From a checkpoint of a small masked image model.
Model: 2.51M parameters, 24-pixel images, encoder arch vit, encoder layers 12, encoder width 128, decoder layers 3.
Data: trained on photos of plants and fungi (iNaturalist), 45211 training examples.
Rows from block 2 of the encoder of a small masked image model, named by matrix and row number. Rows with one number belong to one neuron. Each number is 128 + 32 x the weight over its row's rms, rounded and kept within 0 to 255. All counts start at 0. After the name is the row's rms in percent of the matrix's.
After each neuron's rows are labels from the 100 images, of 14976, where the neuron reaches its highest value: "peak at" is the part of the image that holds the peak. Only what is clearly more common there than usual is listed. The data: photos of plants and fungi (iNaturalist). In brackets: how many of the 100, against the usual share in percent.
# fc1: MLP up (encoder.blocks.2.mlp.fc1.weight, 384x128), inputs 0-127
# fc2: MLP down (encoder.blocks.2.mlp.fc2.weight, 128x384, transposed), outputs 0-127

fc1.186 105 [104 117 147 118 108 162 169 124 190 174 136 120 112  79 157 161  88 101 131 119 142  63 117  85 150  82 115 131 138 144 135 126 143 157 162  90  84 152 134 180 132 145 138 179 105 122 154 172  99 106  80 104 194  96 115 211 144 112 135  80 122  96 182 114 148 137 135 110 130 149 133  82 107 122 107 109  83 200 171 117  70 225  77 125 157 120 110 155  96 100 102 104 115 111 115  74 142 179 101 114 125 134 172 129 147 115 139  93  91 130 158 100 204 132 148 113 137 148 111 128 120 133 150 186 202 131 122 110]
fc2.186 093 [ 70 142 164  91 120 109 139 115  98 117 162 104 116 120 134 167 102 144 144 152 132  51 104 169 134 137 123 181 135 137 144 108 121 120 148 149  51 126 108 102  71 145 100 174 166 103 118 156 127 167  67 151 186 127  96 175  93 139 157  66  66 103 141 123 112 116 102  95  84 195 149 107 131 151 110 182 118  57 123 104 133 110 105 109 159 121 187 149 101  94 134 139 167  83 144 141  34 112 133 148 115 143 180 141 111 104 127 141 148 153 104  98 137 129 143 183  70  93 194 133 133 107 157 175 132 128 103  86]
peak at: centre (36 vs 11.1)

fc1.170 086 [ 96 126 135 133 151 142 146 154 136 113 134 131 107 140 137 135 157  79  79  91  84 135 159 172 100 118 117 102 189 107  98 108 126 139 126 142  61 127 146  80 164 166 119 112 111 179 115 151  99 121 132 186 124  65 106  50 116  49  97 147 122 154 144 160 196  69 155 152 159 122 125 134 161 124 113  94 102 100 148  99 149 170  74 123 169 126 108 137 149 165 175 197 108 169 121 125 132 126 128 142 105 161  76  96 116 162 202 174 108  80 146 107 129 143 133 160 139 151 136 115 120 210 118 176 202 145 116 103]
fc2.170 087 [148  61 140 100 134 123 122 158 100 200 143 123 157 124 152 167 135 120 123 134 107  86  59 192  92 187 154 133 224 163 136 117 153 114 175 144 121 145 119 150  82 170  95 123 183 114 118 125 110  85 152 113 141 138 167 117 170 126 141 139 122 132 155 138  92 127 141 142 151 198 133 146 134 108  84 127 177 140  95 148 105 104  97 148 133 135  47 118 173 119 117 164 133 162  97 166 109 154 105 156 151 107 122 211 155  52  67 121 210  91 136 135 148 151  92 136 140 151 111 101 110 107 123 133 115 116 131  69]
peak at: top left (27 vs 11.1)

fc1.278 109 [167 176 114  58 176 205 119  93  71 196 101 104 125 122 135 152 127 155 152 153  98 122 111 136 103 125 137 150  74 132 176  83 122 100 140 139  42 112 133 123  96 141 146  90 140 113 149 163 139 107 136 117  96 165 171 142 166 112  76 136 120  82 104 105 177 131 146 177 126 104 105 169 103 129 185 124 124 160 120  93 164 159 137 144 102 107 122 131 122 121 168 162 135 133 204 148 122 144 105 116 126 117 127 159  76 102 176 159 147 122 163  39  95  74 102 111 123 148 100 172 175 135 185  97 192 125 152 130]
fc2.278 114 [108 108  99 105 148 226  97 131 105  92  97 137 119 162 127 130 120 147 137 116 128 112  72 157 142 126 137 119 241 113 133 135 123 174 136  91 123  83 135 121  90 150 101 140 106 119 141 106 111 126 120 156 118 170 102 123 135 137 142  83 139 115 104 131 121 116 149 176  94 111 128 155 147 137  96  97 139 140 141 139 109 155 131 133 111 157 113 134 110 135  85 101 140 151 103 145 112 133 110 157 128 133 166 133 150  18 135 120 255  87 166 184 139 105 134  87 169 138 157 109 131  76 191 131 118 166  66 155]
peak at: centre (32 vs 11.1)

fc1.182 120 [ 90 167  86 162 126 167 148 121 118 140 133 168 157 107  96 123  68 124 178 139 142 121  54  89 174 177 146 168  89 111 135  89  97 129  68 156 168 171 163 168 122  61 139 114 119  63 170 167 122 194  96 103 154 173 152 150 102 140 156 117 199 114 117  93 140 165  80 124 134 117 130  96 112 132 144 132 161 129 124 172 122 159 121 129 124 108 157 151 140 117 106 108 130 117  90  87 123 152  82 117 141 138 157 170 129  39  64  84 112 118 166 143  78 135 126 129 142 151 100 140 203 166 127 108 187 109 117 138]
fc2.182 117 [115 135 156 157  85 167 125 121  97 134 108 132 164 119 143 144 136 136  89 137 117 119 141 123 109 130 170 182 255  72 125 175 126 130 118 118 142 127  96 191 122 149  83 120 130 115 113  92 121 122 102 153  99 144 121 141 155 121 147 140  85 103 133 125 118  97 167 103 121 167 143 166 142 168  57  86  89 121 134  97  83  77  99 177 112 101 134 126 125 103  85 171 160 133 161  97 122 152 121 115 100 171 117 111  93   3 121 117 240 119 125 139 105  91 133 135 125 107 152 121 155 132 158  95  99 115 140 107]
peak at: middle right (29 vs 11.1)

fc1.216 114 [217  89 129  52 134 156 146 120 182 117  89 128 183 135 162 147 116  68  99 152 123 117  93 135 142  84 120 100 125 169 161  87 126  94 120 161 121 117  96 151 162 120 101 146  23 157 159 111 137 119 133 152  94 110 134 170 137 177 119  96 119 134 160 105  69  87 151 133  61 154 180  55 172 143 135 141 124 123 141 140 124 159  91  93 120 163  90 178 156  97 123 110  71 146 117 128 117 150 124 135 109 166 134  94 153  75 147 111 119 169 132 154 147 199 100 130 166  87 145 105 110 134 116 145 175  89 156 104]
fc2.216 111 [147 114 107  79 147 146 105 149 140 146  97 122 142  82 142 123 106 148 125 189 151  97 101 107 104 109  95  87 253 154 182  83 166 127 110 166 112 119 168 141 111 125 103 152 146 138  89 147 126 120 179 141 170 129 105  92 139 149 123 167 113 180 132 117 118  92 139 149  98 138 169 151 153  85 104 154 153  83 136 134 102 149  99 117 135 146 162 140 115 167  99 139 108 102 134 157  75 112 164  84 155 176 140 136 126  43 141 129 254 121 183 147 203  95 138 139  88 125 124 146  98  95  98 134 128 101 138 134]
peak at: centre (39 vs 11.1)

fc1.274 114 [ 97 146 119 136 127 140  66  87 127 131 162  83 173 130 105 131 183 182 150 169  74 180 137 123 183  95 152 145 108 127 130 135 167  84  70 177 114 154  78 136 128 138 113 131 128 105 156 111 109 106 114 145  98 109 104 168 178 127 108 139 140 111 170  93 129 130 109 150 111 162 156 154 164  90 189 102  78 136 156 174 158 143 140 131 117 127 126 117  86 156 175 143  58 148 114 109 158 170 140 155 107 110 138 157 131  96 120  81 153 185  96  99 127 138  33 167  73 117 125 105 214 151 143  91 142  83 111  65]
fc2.274 103 [144 102 108 143 102 219 145 156  98 132  83 136 167 120 130 125 105 132 134 110 102 117  80 131 139 165 152 121 255 133 148 145 110 134 113 124 132 119 123 155 118 150  99  79 115 165 118 119 135 146 137 163 105 156 117 153 132 115 101  99  96  85 173 125 165 121 143 131  95 145 166 160 163 102 100 117 100 103 105 114 125 141 154 135  88 103 124 138 105 124 125 121 138 130  73 112 130 124 121 143 135 129 123 151 141   0  92 111 255 116 152 135 124 106 166 137  97 156 106 110 142 131 159 109 117 176 112 110]
peak at: top centre (28 vs 11.1)

fc1.169 097 [160  63 171 148 117  99 188 140 186 198 135 122 161 117 130 198 113 161 110  78 140 138 159  57 136  82  55 107 104  98  75  97 126 142 137 126 137 179 107 115 155 124 170  83 142  74  87 149 100 104 129  93 182  78 149 152 145 145 136 137 114 119 215  82 144 113 106 147 128 163 114 113 106 118 128 139  99  97  95 104  91 156 167  93 142  95  40 138 125 161 149 126 121 126 122  78 125  93 154 159 137 175 144 108 175 115 145  78 153 118 127 136 110 170 184 133 136 127 136 150 132 161 116 113 102  95 149 163]
fc2.169 090 [ 94 116 154 100 136  74 111 152 131 119 180 103 115 116  78 116  87 109 137 139 130 107 187 111 108 107 134 117  60 121 135 121 130 100 114 103  41 164  89 111 175 131  78 146 171 100 136 143 167 127 116 133 176 174 142 177 124 132 127  84 103 126 144 117 129 225  92  85 128 128  73 139  99 138 150 136 160  74 163 100 123 186 101 130 170 121 163 171 137 147 158 106 129 113 109 163 147 105 122 109 161 155 102 163 151 232  93 173  58 165 142 122 168 132 114 119 129 141 125 146  88 136 202  89 103 142 139 105]
peak at: centre (29 vs 11.1)

fc1.281 082 [147 144 148 141 149  62 179 109  92 193  89 123 128 168 130 158 124 153 122 116 172  98 167 130 114 138 115 176 158 120 162 125 100 128 163  96 142 107 112 102  58 164 141 112 127 120 168 170 115 125 146 117 168 107 134 101 134 216 136 113 156 192 141 126  98 154 119 129 185 143  50 154  64  61  95  87 108 151 113  94 126 134 158 140 126 123 173 115 166  98 157 129 197 132 157 136 108 111  79 133 182 166 181 156  86 125 145 128  77 131 206 132 167 155 159 147 121 144 137 118  84 120 138 174  90 112 126 174]
fc2.281 102 [109 160 209 107 128  89 124  84 145 119 113 147 113 144  92 142 163 137 120 115 134 153 164 105 170  87 122 122   0 155 102 131  94 108 110 158 113 145  81 125 167 122 136 163 141  96 145 141 153 115 137 115 121 127 129 134 129  75 107 102 103 129 116 156 122 129 131 101 136 129 138 120  91 153 142 150 141 122 157 139 144 122  98 127 103 145 141 132 100  95 159 143 109 129 117 120 128  89 136 183 130 114 127  66 142 219  82 131   0 146  78 125  84 141 141 109 177 106 148 167 151 115 112 135 125 124 143 151]
peak at: centre (27 vs 11.1)

fc1.251 090 [148 114 175 179 162 167 183 130  95 104  88 164 105 193 150 100 223  76  94 166 131  99 143 152 182 119 109 119 101 138 115 152 134  86 125 160 143 135  92 112 161 176 130 120 136 157 129 145 120 107 102 172 122  92  91 121 151 129 127  81  90  94 140 134 101  60 152 124 160 161 163 166 107 120 193 126 139 133 177 142 102 160 100  92 181 112 131 110 125 141 132 100  79 158 185 117 194 150 112 151 145 109  93 107  90 127 153 134 142 120 197 120  77 160 108 117 165 118  88 153  99 152 175 156 211 126 119 109]
fc2.251 123 [147 137  87 145 141 191 136 111 124 137  95 128 110 114 149 117 159 120 118 154  85 149 132 120 126 138 139 110 245 127 118 161 142 127 151 111 155 147 111 114 122  97  80 122 156 134 124 145 150 141 147 164 131 104 130 138 153 143 143 113 128 142 118 131 118 117 139 134  81 133 140 126 147 118 131 143 160  91 107 112 101 136 101 123 110 178 132 138 131 153 145 103 111 114 118 131 134 139 108 160 144 115 121 131 105   0 134 114 255 127 140  87 108  89 140 144 120 135 111 109 111 106 139 153 139 157 133 107]
peak at: top right (34 vs 11.1)

fc1.349 101 [121 105 156 102 149 180 125 159 154 116 162 108 136  61 156 164 144  92 140 127 140  73 120 134 117 105 133 121 171  68 143  86 100 132  69 149  99  76 199 145  94 104 151 182  90 114 149 126 160 129 137 116 123 130 126 117  90 103 128 140 153 118 110 109 170 140  93 149 133 164 183 173 118 138  74 179  78 149 223 140 156 109 124 176 123  92 162 171 131  93  89 145 171 133 127 120 126  80 131  95 107  84  64  88 125 114 101 137 174 116 160 152  29 145 163 112 117 165 141 189 114 156 135 142 157 114 155 131]
fc2.349 110 [132 134 112 160 167 239 114 118 129 106 139 147 141 110 159  98 128 142 123 102 104  94 103 129 147  99 147 124 255 159 105 120 133 105 131 155 158 128 104 147 104 125  79 127 147 102 120 140 118 124 124 184 142 129 158 149 109 135 146 117  92 110 142 101 130 161 139 159  73 128 124 147 145 139 119  90 120 152 118 147 109  88 144 173 162 101 120 146 114  86  68 132 110 147 143 115 118 134 114  92 138 150 121 144 139   0 143 106 243  88 129 144  92 113 105 117  95 142 167 143 126 115 118  90  93 101 153 124]
peak at: middle right (27 vs 11.1)

fc1.324 083 [138  96 159 100 118 137 231 144 100 139 125 104  77 161 113  95 135  85  96 139 148 111 164 146 110 102 147 131 109 133 174 122  95 161 155  73 143 167  57 107 162 108 125 149 108 110 121 130 107  74 176 110  70 115 109  78 180  94 116 118 125 105 104 161 137 132 156  97 137 157  53 104 139 158 146  69 135 144 134 121 167 100 121 189 117 181 146  77 172 107 106 133  80  98 145 152 153 117 129 158 177  76 115 102 163  99 184 114 107 131 139 105 163 121  72 188 179 103 124  89 115 101 120 134 142 114  56 116]
fc2.324 108 [136 181 106 165 106 165  90 145 112  88 143 143 154 161 145 118 173 145  44 124 137 148  97 119 109 112 130 141 202 140  90 161 146 130 186 122 123  60 142 120 137 120 163 116 172 161 115 143 133 135 130 109 144  83 117 133 106 138 152 142 130 110 143 102 156  98 165 135 114 138 107 149 158 108 172  87 150  80 117 136  98 129 193 100 126 158 129 137 115 139 133 156 164 115  89  77 156 123 108 102 140 116 119 125 145  25 177 107 255 124 139 104 108  87  88  85 158 167 166 166 108 146 138  70 126 165 132 119]
peak at: bottom left (33 vs 11.1)

fc1.2 084 [181 142  49 155 120 102 184  85 156 175 125 136 143  85 126 129  46  99 152  96 167 145 140 106 155  80 100 149 132 125  76  95 140 138 110  93 187 141 104 174 117 103 176 135  74  89 141 162 104 113 144 124 122 102 178 153 159 133 148 102 131 120 135 127 118 196 134 164 190  79  78  99 134  95 105 109 112 126 113  77  66 157 111 127 140 116 114 102 109 109 169  87 157 140 104 104 171 107 133 166 159 150 148 124 106 106 134 144  73 132 150  98 193 164 138  94 186 113 116  93 145  89 189 125 179 103  93 112]
fc2.2 078 [ 71 154 154  75 158 121 112 141 103 150 123 117 104 138 107 112 149 154  83 147 140  90 161 115 135  95 173 114  94  92 149 137 121 168 121  88 100  83 122 106  96 137 121 137 160 171 123 186 187 143 120 139 143 118  55 212  98 175  98 110  84  55 117 182 116 139  90 104 147 160 139 176 110 126 154 121 115  50 156 139 165 152 145 148 186 112 149 124  93 101 177 166 115  96  84 115 100  90 113 147 109 138 160 145 133 150 153 171 223  84  96 114 106 111 108 155 133 134 181 153 139 148 146 124  56 138 131 126]
peak at: centre (30 vs 11.1)