Weights of a small masked image model.
Training: 11500 steps, batches of 128.
Rows from block 0 of the decoder of a small masked image model, named by matrix and row number. Rows with one number belong to one neuron. Each number is 128 + 24 x the weight over its row's rms, rounded and kept within 0 to 255. All counts start at 0. Numbers have three digits each.
After each neuron's rows are labels from the 100 images, of 14976, where the neuron reaches its highest value: "strongest on" is what is common among them; "patch colour" is the nearest of a few named colours to the mean colour under the peak. Only what is clearly more common there than usual is listed. The data: photos of plants and fungi (iNaturalist).
# fc1: MLP up (decoder.0.mlp.fc1.weight, 384x128), inputs 64-127
# fc2: MLP down (decoder.0.mlp.fc2.weight, 128x384, transposed), outputs 64-127

fc1.303:143141081157146130131150175117114153134146092157083180140151158127145163135156057117171124137141144092095127101146136142121148127175140148118137112124128163143132112132093140159150131126112100
fc2.303:122133141113179115118125143105161124085118169128123148128131143123111134106175136136082101119163145130142097113083124093154099151063113130112130089141106091085087153091152138097126108099129104
strongest on: order Asterales; family: Asteraceae
patch colour: yellow; orange

fc1.180:046116113123103124093110128092117143144122085112142122163116126128112146108126124163127152146149081115152151178175138155136103120155158145135131125137090129152146108122141121113096121154146125
fc2.180:087108135118142110125109139183134096110122162097124159137186138155136119090145151074140173126117076116136116144107139150057150094103105181126117137124143105146098152132138107125168169151145126
strongest on: class: Liliopsida; order Asparagales; family: Asparagaceae
patch colour: cyan

fc1.9:170136140136153126137146102133137150125147092130143138126159117173151114105118086138153154085134162116082137088111130115179114109118156119148094154121087104117122132111132116114144142138164149
fc2.9:186113101070120119100104156117155131163126122092139098128139107128114129129140147112111130175119083127124074166142106159114143111101100159095147130139134138124101162155130179115113128116093111
strongest on: order Asparagales; family: Asparagaceae; text has "yucca"
patch colour: cyan

fc1.111:159124145130124167133124109171083134146124137123118137142133142105103168153114119123128126143123116131094135159146136159092113107129114108125078124111133110130115129095120123103097135181136126
fc2.111:157120167088140142130128142140091120151131152105129118164124096146170105095151130148147096108097124137139107106128151141053126138120156135144171134136124146142118169153158130078161155134132113
strongest on: class Liliopsida
patch colour: cyan; white

fc1.60:092132112092130105143117102097104124087172117173140126123144092139157112082131121136115136110132161104151132101110168136105131152156143141145130134134125106102117152095125094155094108117191127
fc2.60:131125131106124157108135134111144158105112172119073098139155126146126144105158128134132147156140128135128115154125124143043159112117121107104159170124181137151131142136149150149124132104150159
strongest on: order Asparagales; family: Asparagaceae; text has "yucca"
patch colour: cyan

fc1.320:142160116151170133157131141084124145103154147129112136149145102149127062120159126128123133113148068114091067094106080126140141126120114133153125122135140097145145109103119079126099088140118113
fc2.320:131172130112123106128105154094105117145087093097067135125163117109094146091101148152122134107123144125105109144091128090078171091141144136154125150162138131139140144150117133150153147172171122
strongest on: order Caryophyllales; family: Cactaceae; class: Liliopsida
patch colour: brown

fc1.190:059107136106083114106110123143100125117130162111122133149115104170127141137141126174143156167140061174146109128181144124126141174159142128128147131116149127157107140089155113120081114103133109
fc2.190:128131122115125140130140121148115116121141142104118119100146125111144098132113142129146152138137136090103135177157121170065157163153155152134136169107147144120150144132121118186138107192133145
strongest on: class Liliopsida
patch colour: pink