config.yaml
encoder_mlp_ratio: 3
encoder_drop_path: 0.1
encoder_positions: "rope"
norm_pix_loss: true
precondition_frequency: 16
max_precond_dim: 1024
one_sided: true
adamw_lr_other_params: 0.00089
weight_decay: 0.08
Rows from block 2 of the encoder of a small masked image model, named by matrix and row number. Rows with one number belong to one neuron. Each number is 128 + 24 x the weight over its row's rms, rounded and kept within 0 to 255. All counts start at 0. Numbers have three digits each.
Before each neuron's rows are labels from the 100 images, of 14976, where the neuron reaches its highest value: "patch colour" is the nearest of a few named colours to the mean colour under the peak. Only what is clearly more common there than usual is listed. The data: photos of plants and fungi (iNaturalist).
# fc1: MLP up (encoder.blocks.2.mlp.fc1.weight, 384x128), inputs 0-127
# fc2: MLP down (encoder.blocks.2.mlp.fc2.weight, 128x384, transposed), outputs 0-127

patch colour: pink
fc1.208:097094120158151109131117120119120148101147119143128071116120134143129136185137125155119107153144115133153138136161131137116145115159125167117164110111164175122128163095132120124110142086086142139091139118170139100124151136168118108104143150124119115103125133174131159131186160074154120127136146165158122098099099111118174151155166122068141117121177155121129125104125163145111137116134
fc2.208:140135142107134167117169109152109131139097144134114151110131125131122117120126153137234158141161135133154116154138121148116151107127166132123091127134152129121100152094151149142137111136145109136138127131124149149162141108108144145109116126090114119118127149103130133146131130146138136108133113107129142098121142129020115104242127135103127130139137130134118111112120131117156133155101

patch colour: orange; yellow
fc1.200:142121144162081083167141160129156142125094157126142086081128142176133126126148116144128156124100134108096145136122111119191110159126100122148145126113115148132131099119177127148123207131145131097103143121105110125096166122110172125159146152076137120107173145133126137142136106132134125112145136121138149100109152155131096091136149143133120154126128135092099124129101131128165078117075
fc2.200:165156108132105100121143125114116119125113125109122130134138116128143108096128110114177129137127124131138108112103143136098136127119137133140176161144152133120149124115121126133121117067154159106109091083075136170187164115115139152117135123131083151114111147135110115125095136097141182129102164120154146111115156150072155132198144159166167139108145115134175171114124124119101162098142

patch colour: green
fc1.382:108170145171109130087152135117157148136178130105152164131123106174135121130136171129163127111172142132138157112124147091113159152078158136117134161146117108116094130126103153123133162124137123106149104162146142118135142168133168138138104136152119130136102098102158148150137098158134129115169152121121129095115122124129073166141071139120057089132139141124089155092128115103117142144124
fc2.382:131107113149144140130092124109064129137123110120113106146131148117118121128164108127174134126110134159100091114132108098135109142146142118164112156155138146153116131139144106123097171104137086150130132119110148108068149126147127078164114155141153129129135143134119099112140075143147111162097091168115130140137159164046134076126160104118153151097117123150138086136117155138098093143114

patch colour: pink
fc1.19:122135103093131141113142200143145126109109127110133090115122170101125117152108130144120127126116138100136131141140147176119098152153140090083150092124121130115135139125100101099103176128137146119115160143149113138097143149076146100125177148080188081129154125134121117105104124118100082100170146107121129143145139150116103157118127108136130156127147112111118124147136117134208123088100
fc2.19:123131126157137141119146075117133127167110113128110148119176139079109142117123126139219131121134112157133126129112118106105108101140149159135114124126134119130125105156109138148136112114155126143133129109107152152124161117105141114124109128159098118083107140142091131101142141174117112125095113114143116116148136122044147130245125143113120097126142118160125129152135135106122143118102

patch colour: pink
fc1.47:096150143081102127118148168155167150099135099130110142099124158170129110120156158131122120135151174105145154146119117152132132132124067152134133139112139128101139130117170140112141094139134160133134130140153144113136151152123147151172087197129145117146122180132124167150131148129106119113125108149104116085181108093095144087113129139166113182154150114131108135097102137126179141128119
fc2.47:129097132117136161135135103125095117112144117113113136155145175155107114117133167128159185144149119123138125155091161150135121093117156113106137138104171135145127137160110160121103077099151156165131145105134153098113132156148104133166114163159090137104135082146137161150099150131113110114095108146090081124107134114099149143206134090110142174167123117135142139112152131135150130141126

patch colour: grey
fc1.223:086130121090120140120128116106130125159144107148101129143090156141158138122117151137112128096161133129163157163120151145133098152115129156113151111186104094098130116128090125120153171115056130098081098127113074154169121146151121161087140156154134114146136154145124126138130121127156103097142160091123097116116163133110114141101100166143118092113079153132084107121148150135126139131098
fc2.223:151144137092160125120113102116105117123144161080118137133157149111163134100135122134131109081131102113098089148119113133125132139086130116151099123098136167135087138139160117149113142148094106177103192133091111131139105134121114074115095119144133131111172093137125113112151167128105148133137102141122129120109129137073145066116179108155113132107130109084135113145120130070135104155142

patch colour: orange
fc1.225:144148132126113103136127128134170153142113159121159105128099145148158119153174146121140133101098154108101139162108142119150123114154122148094112146101127153123145113167176113161130173126180157137127119135119093160110163134113139113153141154086182098116158148101122166122092079162134109122136134106108141127101176115137122148126141161117108158149152102129165122090121121110183093121083
fc2.225:140146155145096167097142113110160132158094124106151150153114144156086120088162122121181143075110104151110145130066082135084127112124136151111146174127128091150127099137093117087128125096138141125085112077150154108139117118107126144112130119142144109121139130147119099106107140095106166133116147118161113116138077160107148128178143122121126123138137142141157183160134131139151111119106

patch colour: brown
fc1.178:137138143100164143138136112144134138127113102123100116132100113138166119068141117101164138172133154091151101132159187097122156135145101126136133158128098117148122112082114136121119098126097169118133128139127118105092071172161124137120129106136128161115131137111113165142087161156132143191109125108153052128140102124149105113116119131122079106118130128109137174115134116097104129107158
fc2.178:135066099139135149088121126102112140135146143134134127105141157114078102144132111131164123168097122094135089108094135118136156157145129095143103121128137127102140099156132115118129118173122127135152104086153133153160144096139105124141097152138110113158111107140147159123143134141170101104138120139118168117108133128024146129197146157112115151145111105176136101136110130121145107130129

patch colour: brown
fc1.167:152104156093082168143144134144094134102127133127126159126190128129174131099104145073141112115141125135158092184112151095157144102157116129136111123150088110141104118130103110164123145129105117146145097097102100106133100170151111149133125091152115126153167174132127157138112155110128122135127111101092135107126075187140116128130085115161128130117128147150142110136139113154092089128121
fc2.167:139140102154135207141133132124113135165145134155125129129124111132104116131147133140209131107122115100140115135126121151111080134126122135137145107122139138149148131134141146108130137108145151135150141098133123155117137123123117134132105141092114131128123141126147133148114095171153128130129157107129115119104135122050134120255147129134133087140126108146136109130117127108131154130120

patch colour: green
fc1.147:106102090114160113136109114165104102127140121107127098117097084131147155124154144062114138117100112175081113137133110136119091125099087165145138140095122155100123160123151107110142164152157183079135131143156146127143149101153120113116140121158138112117150139121128100105124131161125171133173108113125139151137110111120093101136119146173066137115175142146118139108125150146168140103148
fc2.147:139136138091141107123156102130125112137130124110108176124146118124119150132141119090112161119128137163092135132143138140117105110074153138126140128119159162114124144177148125094080143108137163084158092131145149129095116154145118093109132138128110128146162139097151101113159148128106113131131097156129167103111130084129130146199075127091124135158189118159124156188120122109101092123135

patch colour: brown
fc1.59:154141114134093108097117102150130131170110126156126136139119124133154135114155145117097104117124121092147103122090156112142134102156145158112141173154128117155151163136140103095073138148073119153152135153161097088137088093134142115120120125138086142137107131182126164119144151161139128121150157122151072109169156099119166152132150134103119117137083126169118181167137127132102145135153
fc2.59:114123167110088087076131169108090153097157142101177169085117132119078110130094140112072157146121094131139136144141135133142155163129126115143117093113131120131107137122109105127138123167155131133073145129123110111123090113116115125149135125092119093084136125114169093138117146116141141117146136133137100161146136132189120135061166113164136135156135118129161146120118155117151118100134

patch colour: green
fc1.114:158144109122133096117132123142126118149114139128106140093128078173176116124139107148110148120138127191115153104130057062097121153119125162132124091128125118137144130079169133149137138150140125136089163098139075124134129120140141138165131159127144133116105151140098114122154135117124115144136177158121162145091130124110103131172125114123133168118157155128162164103077139161123110099134
fc2.114:134136102123138203134139135100110147143098136128137134147125117139141142118149123119190122125146171128108136113140104116104122099097145132144129111135145160137143127128124161110109152106170159122141161148123159141100121119130117140108124139139149163140141115147110107120123114122121098146122137123126131151121142128024133110255129123127136114131127120129147115111122110137135143153131

patch colour: brown
fc1.37:142163112094098133101120127160162134136123111108116094122122095144160136049125108105117118121099126084117115096095141123131154093152124128133135154173114144152147117143128096113088119132102150151128128181153073111129092121148147107049144081124110125138131152164106117133134159139140156152127149158141097143131125151130124161135116154116158089112083124147102137108117114134143120148167
fc2.37:123111103133118200094139133114099131124149144128175139103131129115099112149121123101199148162122120121156112149122144108127147142105116120121130125129142131130107110171128137139132128172149118138105137138132130156146118120111124142138114129091126128129134144108148146146120106114151102124147111113139119135128150125013128110247156121126128110142114108106149110157132111113156123109111

patch colour: green
fc1.306:094162160068144101097122120129129130159131135159166139132111128134115136076138139135125116138174182114156151164135183133158135153109119141135140146129116151121126136130115174146141154126114112099099104149114150120142126137152182144107125147100135149142113116151145154109120130124155099125146160130158093120127179167096092115100095170152094099096095166161119147089146125113110108100123
fc2.306:122122138152123027123118136125113141117145128115121135138143156145150121146123103117043115134127095109084121104160137136149125145139124109141092126129140109126142117107129091128118121152104099124104132114117112129137112132122123105167122125135115114146111099125138119127136138130127162109130117134140136128108120143194135107000151111132110126155128102104114136149102117101141110143138

patch colour: pink
fc1.172:152098143155145112164123108144143134118172112120157102127118155108154125158115098119115098124112124160136133138152117152094114148112169158151123077061166112135127128075137145140104103138143121107109175114138134152105108157138105107123156168176167121138182117153099109144167134127148107100130135103125185131109126079125151116167157112099172147115131145106112132092141106120133122132120
fc2.172:103100119132159136161160088147139148107151096112161113106139131165154104118128156128187168107202092101155116153151088129156102106120179130150145135125147111158086129153124171113139149122116145116107147137122146119142119140125134117115113139098129121078118147107071160144113130126141072124125126113118148128142109122076107116111115089085098116140134128166143141144136175133144137129109

patch colour: pink
fc1.362:154123165107123110137118115154122092126170106108173081141129183159115112133122107130112125177138146103119095177096101146127139117114139169154106100105123141158114115100130142124114115122136133129118134144113163121180126122168138152142108158141206134162143120152127136136109108174131123118102109116117169089159137115125142112119176180144166116152095098112128153122143129167140152099135
fc2.362:131089145141131162123096111108139106121166105110151147134115150143102128109162151133172140101129102131078136139120104127128163133140149114123163108134126120127144146092129142119110134112107091202103176100112120160108118086132130118145099146134113098106097132112113158154100133149153111068149120118156154116109094164120108121103125149086148139118108096078161123114112170101190125116105

patch colour: green
fc1.153:093156140132162135181144113131131130109160142120162123128156132115180145091132150119140120114118174133131141120121096112146143127099124166115107135108129172117124110128158129099125107121141188136096162152158115125139117116137091134124143140146169122129119138119142131140132126136134213128130146153165124119073129088133183141128134173093128151120131146089164160080083143143126142091097
fc2.153:126136136139121201126141110127105131128127135110138151103135116129127133114141126115241160113139167146136131133131106094124112091099169128141145131125140158108099166119146121127117126111118153123132152133132132144123165123124121136111123126100138133134139140129096138143117116117127137107136122119133125111100130146022157109242128124118128103141118145129118134128107125154151138136107

patch colour: green
fc1.44:101134109134109143102125110115139152152151108132098157155097151137134124124142133151125131096174099106172157134121145140124106135123137151123143143186109059086124119119088110090147166140071124102124099120113107128170119131134152162091115139163117126116125118146140151143132118136162091071168154099156088101160150114130132128131132166152113093143086173139095139139130160127112155141131
fc2.44:146137158115148093117103130120067099110136143103152132135159151111153133109107118138105110097133118122072080156108092128122156162107105127152118122091159155144122131122181109144105142144098114170087188140088129117124101123125105100140113104120136113130156101133139094114127134139140139127145121151127119162134131151107135100052160101141109158104142085089144098135118137097131085146142

patch colour: brown
fc1.319:104133126170134137126107101113144134152068149141091126156159137107111137154146165137118119155122081092078092127117109117119151114146135091170134150170135117158165119120110134088116107126108072130181138137129130128120076106171110130139167132125140163122109131188116118128087101139127144107128117116152143154143141085096136120108159126111109130126126078137119162141087135100105156134140
fc2.319:137100118099084189107161139131108144140135116131140136113129122144103117105121146148123143145109129183165148133106159137142110161150137145101124065162099114127111181141151142122119101147180152127101108181094113112154093126091179098094120134099118117117131175135154114129114129115184186111145153149115152129156121112137100123160132123168120130127106146149120162124129137127121106133152

patch colour: yellow
fc1.356:132137103096109125121127159158133138157103143071098100115118165114140132118082115105113157113102167113111141112127144130117096150131097082096125090101121109148077141148079117110118127114136161102137173134126063153139121106120101107124138156064170086120148136130143133091112127134112070128178186123143117129153158116126115134134117101133121127114150131148125126153150105140152134146110
fc2.356:083134098134143177066161088112159132128124120128136136118141153108125135170118124138218109145149122121130105147100142101095133131146173155142127113142099140161156088160154104090134132114146147148146137128129147126124129144103130157123111131144111129114155130137095143122134146142123138125100113114188130143120153111062129111219097129138137098139142109147133130163136126138121124131103

patch colour: grey
fc1.258:089101110153141182094123116106144128135168117168113151137076122133164162142112117110150142147153127151169135168102171107156134127101134203134139109131138120108116143118111149117113153123049139095112122122125094137142106148156124146112138130183140113208106136124151110124142137121133139112090126097124103125114112145154115175117095120125119131136111163157129102137129106141117109118131
fc2.258:137169145102156087147130127118106092131112151055128135113136131117142120134166126120168143053164132107101077167138124134126094138116127131166144129131128131142106121112152132152132151159086110143091174116093103150138089109113096112101095133129123143118159134113134096116164138136111103172142116131145154108128110120061109089127155106150123128104143111090099125118113134116132161161126

patch colour: orange; yellow
fc1.161:142165146158133137120127130143120157162064120155161104123139181136102106110138118150116121125074110110134115137102166092141102180152134082157127123146100153140147119159137115079132147120119111162115132138175107092110098143110138134143136150102126119119146112147126115111113136118135113152146137103139099092142183076109155117116165179163098106127103107153090170137137122141122129131092
fc2.161:136157139152134172125131153105129158122140138113153113127146144113124111092147112115188145103124137139152114161119155155118104127173133130132101141103039132173121102100146124158116120139160141119131135167107156134154155124078095144143102108100110128159159123180141117126104161152111150143095125135164121114142113122098128136154127159192150140153119145121162189139113118155111116135133